A small self-supervised image encoder, trained from scratch: norm rmsnorm.
Rows from block 4 of a small self-supervised image encoder, named by matrix and row number. Rows with one number belong to one neuron. Each number is 50 + 15 x the weight over its row's rms, rounded and kept within 0 to 99. All counts start at 0.
After each neuron's rows are labels from the 100 images, of 14848, where the neuron reaches its largest size: "top examples" is what is common among them. Only what is clearly more common there than usual is listed. The data: retinal OCT scans (Kermany 2017). In brackets: how many of the 100, against the usual share in percent.
# gate: MLP gate (model.blocks.4.mlp.gate.weight, 336x128), inputs 0-42
# fc1: MLP up (model.blocks.4.mlp.fc1.weight, 336x128), inputs 0-42
# fc2: MLP down (model.blocks.4.mlp.fc2.weight, 128x336, transposed), outputs 0-42

gate.332:60 45 60 17 48 29 07 35 40 65 22 63 48 46 70 65 59 63 39 32 45 47 64 38 32 70 56 54 90 32 07 53 64 62 46 50 61 20 45 21 54 61 34
fc1.332:53 68 60 58 24 53 55 28 27 49 59 26 27 58 58 49 55 56 61 66 32 80 28 54 52 58 57 53 48 53 69 51 58 74 85 42 28 35 66 42 65 55 46
fc2.332:42 37 37 40 60 62 41 63 37 41 42 62 30 37 52 47 38 54 58 43 49 55 33 53 50 64 05 51 80 83 59 66 48 68 60 59 44 47 75 42 12 41 28
top examples: finding: diabetic macular edema (30 vs 11.7)

gate.107:43 46 16 46 35 31 32 78 66 47 55 44 56 39 53 48 40 26 52 54 29 64 62 82 56 60 65 37 55 43 48 31 50 43 21 27 65 44 30 26 60 52 39
fc1.107:46 29 62 57 45 53 38 92 43 46 63 70 56 36 58 34 60 31 43 19 43 49 45 56 73 34 41 17 61 34 48 44 50 70 46 55 52 23 40 24 38 39 65
fc2.107:54 50 72 30 69 54 18 59 54 42 46 41 39 24 63 51 73 52 35 51 43 33 46 52 47 31 35 59 70 74 40 41 38 49 42 49 14 47 33 38 62 43 16
top examples: finding: choroidal neovascularization (83 vs 29.3)

gate.74:83 52 36 40 47 93 83 64 13 47 49 42 55 51 24 49 39 84 40 26 45 57 30 29 53 50 65 60 41 76 55 55 64 46 48 60 46 89 65 65 57 46 56
fc1.74:67 38 44 70 64 88 68 52 54 27 45 39 39 59 52 61 58 65 27 33 40 43 30 46 55 39 59 94 27 59 54 50 55 27 36 46 36 57 22 83 21 52 56
fc2.74:34 49 87 45 37 49 52 40 57 36 38 52 40 73 64 42 74 41 55 60 46 49 31 18 36 36 74 25 47 30 43 63 53 47 43 36 37 59 64 35 57 54 57
top examples: finding: diabetic macular edema (28 vs 11.7)

gate.29:76 42 76 21 36 62 59 49 42 47 11 64 40 47 25 48 49 79 57 58 37 44 57 50 76 53 52 43 56 38 64 47 59 60 68 39 61 49 45 78 55 12 54
fc1.29:63 32 47 75 82 34 50 49 38 66 52 17 51 52 57 46 33 29 75 52 39 47 41 45 50 54 60 58 59 70 63 56 73 52 36 34 63 39 44 09 49 66 63
fc2.29:50 34 66 67 32 39 34 69 55 52 35 30 71 39 32 38 51 78 59 42 28 42 81 70 38 40 41 31 56 40 06 39 25 38 64 44 44 39 44 62 61 17 53
top examples: finding: diabetic macular edema (30 vs 11.7)

gate.175:54 43 50 41 38 26 60 24 50 60 43 43 60 51 66 59 80 49 32 46 45 48 20 53 33 40 63 48 51 31 47 27 58 78 67 37 61 41 65 08 51 50 58
fc1.175:74 56 32 51 66 69 56 68 38 49 34 63 32 61 48 38 24 50 65 23 39 66 84 66 54 80 52 63 54 62 34 64 34 31 34 34 49 67 36 90 61 64 37
fc2.175:57 28 37 38 46 48 32 34 44 76 53 46 69 40 49 55 39 56 39 49 64 63 38 63 17 29 46 41 69 38 65 59 39 60 56 42 62 86 40 56 42 52 42
top examples: finding: normal (96 vs 51.6)

gate.5:54 61 56 58 51 33 62 43 41 53 64 51 51 48 74 27 35 32 45 34 58 66 74 50 81 56 61 42 66 40 51 34 48 57 74 26 55 60 36 37 42 64 48
fc1.5:23 65 57 67 24 44 39 50 44 65 41 30 60 37 59 23 53 64 42 46 49 13 87 53 59 52 67 35 39 48 33 28 24 50 71 51 35 33 65 49 48 36 66
fc2.5:50 37 67 63 59 61 61 39 56 70 52 37 11 46 46 69 79 47 36 40 69 32 34 56 35 56 59 34 39 36 38 40 41 73 52 53 42 43 48 47 91 57 64
top examples: finding: choroidal neovascularization (79 vs 29.3)

gate.221:64 46 45 54 44 55 52 57 31 51 43 25 58 44 37 99 44 19 48 79 67 62 57 41 36 43 49 66 69 58 63 40 62 57 55 76 48 52 36 42 43 51 54
fc1.221:62 61 62 52 36 34 42 49 58 64 73 35 50 28 76 47 61 45 43 71 40 44 20 57 29 38 73 58 86 70 40 46 62 58 52 51 77 50 57 48 31 44 43
fc2.221:47 54 31 51 60 28 49 34 43 73 54 43 27 82 52 67 59 42 43 61 66 64 31 53 42 32 58 20 41 28 33 35 67 58 30 49 25 59 48 49 58 37 35
top examples: finding: normal (92 vs 51.6)

gate.65:36 69 51 40 23 49 50 50 48 51 74 38 46 41 58 44 26 67 55 61 42 42 93 65 74 62 66 71 56 48 44 48 51 53 62 55 60 44 44 43 45 48 69
fc1.65:26 59 68 46 44 35 75 48 33 62 28 34 49 69 37 26 66 58 30 34 60 47 58 38 59 53 51 42 52 24 54 25 40 79 74 73 61 44 63 59 64 67 51
fc2.65:76 17 68 51 64 57 28 52 65 49 57 47 76 37 39 48 45 63 26 44 52 94 15 42 45 51 42 35 43 47 73 63 58 48 54 63 43 66 38 33 30 36 31
top examples: finding: choroidal neovascularization (70 vs 29.3)

gate.114:36 74 59 20 58 44 32 39 51 57 33 44 52 42 48 60 36 46 72 59 44 55 65 48 56 66 52 45 56 55 20 34 40 69 71 65 55 40 64 44 56 54 44
fc1.114:63 20 22 43 44 57 46 66 54 25 78 66 71 38 31 72 66 50 53 66 52 58 50 63 50 51 54 67 27 53 52 52 47 31 45 30 39 61 34 76 63 43 54
fc2.114:37 69 18 47 51 46 51 46 52 36 47 38 33 64 56 61 49 68 67 58 39 48 42 45 46 89 34 77 43 59 40 75 42 41 42 55 41 37 38 56 45 46 61
top examples: finding: choroidal neovascularization (88 vs 29.3)

gate.321:48 47 44 00 68 43 53 57 50 69 38 24 45 40 28 32 29 52 48 26 50 48 77 17 32 61 47 35 65 48 43 27 23 38 51 51 37 41 53 45 85 72 43
fc1.321:64 53 36 78 63 51 35 59 66 38 47 79 57 37 61 35 57 38 55 42 46 64 67 77 74 45 91 59 25 68 41 44 68 51 52 37 61 53 48 69 44 55 43
fc2.321:55 44 41 34 35 49 58 54 51 45 30 51 54 58 67 42 29 59 75 72 38 31 51 53 67 65 50 68 45 60 45 67 62 34 42 48 44 21 43 76 39 46 18
top examples: finding: choroidal neovascularization (65 vs 29.3)

gate.334:55 99 43 42 79 50 66 48 31 43 63 59 30 49 71 43 43 55 65 72 29 54 63 43 54 77 64 32 45 23 57 04 43 49 79 71 57 40 44 19 65 67 64
fc1.334:38 24 43 31 27 42 34 68 61 49 44 64 75 42 48 50 48 66 50 53 47 43 50 48 59 19 46 40 59 75 40 67 46 53 33 16 37 63 26 72 44 46 24
fc2.334:38 45 49 58 31 00 55 46 38 56 47 52 86 67 56 33 53 52 80 28 60 42 54 44 37 68 49 52 53 48 19 54 34 47 48 37 40 42 39 30 41 53 54
top examples: finding: diabetic macular edema (42 vs 11.7)

gate.75:49 46 39 62 53 57 55 45 62 35 47 44 58 31 76 48 25 29 09 16 54 19 33 62 35 39 28 52 40 59 40 45 52 45 44 42 46 41 75 39 41 32 49
fc1.75:48 52 54 83 65 62 43 70 35 49 47 51 43 52 38 32 44 34 42 41 23 55 54 40 47 71 55 29 33 49 65 68 40 50 21 00 44 28 24 50 51 67 38
fc2.75:39 66 70 47 43 58 78 60 37 53 61 49 54 09 77 60 34 31 62 64 60 66 23 71 55 58 55 45 43 58 51 31 64 11 47 70 68 13 61 53 44 50 61
top examples: finding: diabetic macular edema (28 vs 11.7)

gate.304:52 35 26 37 53 34 50 48 42 56 50 63 42 64 51 42 52 51 47 48 64 60 66 39 70 55 56 55 23 56 57 28 46 49 62 74 49 39 21 55 52 51 75
fc1.304:79 45 51 51 51 56 63 72 82 49 25 52 47 43 61 41 37 61 57 36 56 33 73 52 50 71 55 67 51 49 45 37 26 57 60 62 59 40 29 49 43 47 60
fc2.304:41 75 55 14 62 71 62 40 59 39 46 46 34 46 46 30 39 55 70 51 55 44 73 95 57 23 42 24 57 67 42 35 27 58 26 34 43 63 60 34 49 49 48
top examples: finding: choroidal neovascularization (77 vs 29.3)

gate.189:49 39 36 66 26 32 55 53 84 42 65 34 40 39 58 33 34 55 26 76 26 64 58 41 36 68 50 49 38 56 43 50 50 63 53 89 49 38 78 18 56 64 55
fc1.189:41 73 59 34 84 72 44 49 20 51 33 67 59 67 38 60 58 37 73 28 65 44 47 53 64 38 54 48 69 36 62 60 56 37 43 21 40 64 19 78 42 41 44
fc2.189:72 37 82 55 54 51 39 60 47 58 58 48 43 58 41 42 47 45 17 50 36 56 44 52 42 38 87 65 58 86 43 35 37 60 56 46 46 74 07 57 63 46 75
top examples: finding: choroidal neovascularization (77 vs 29.3)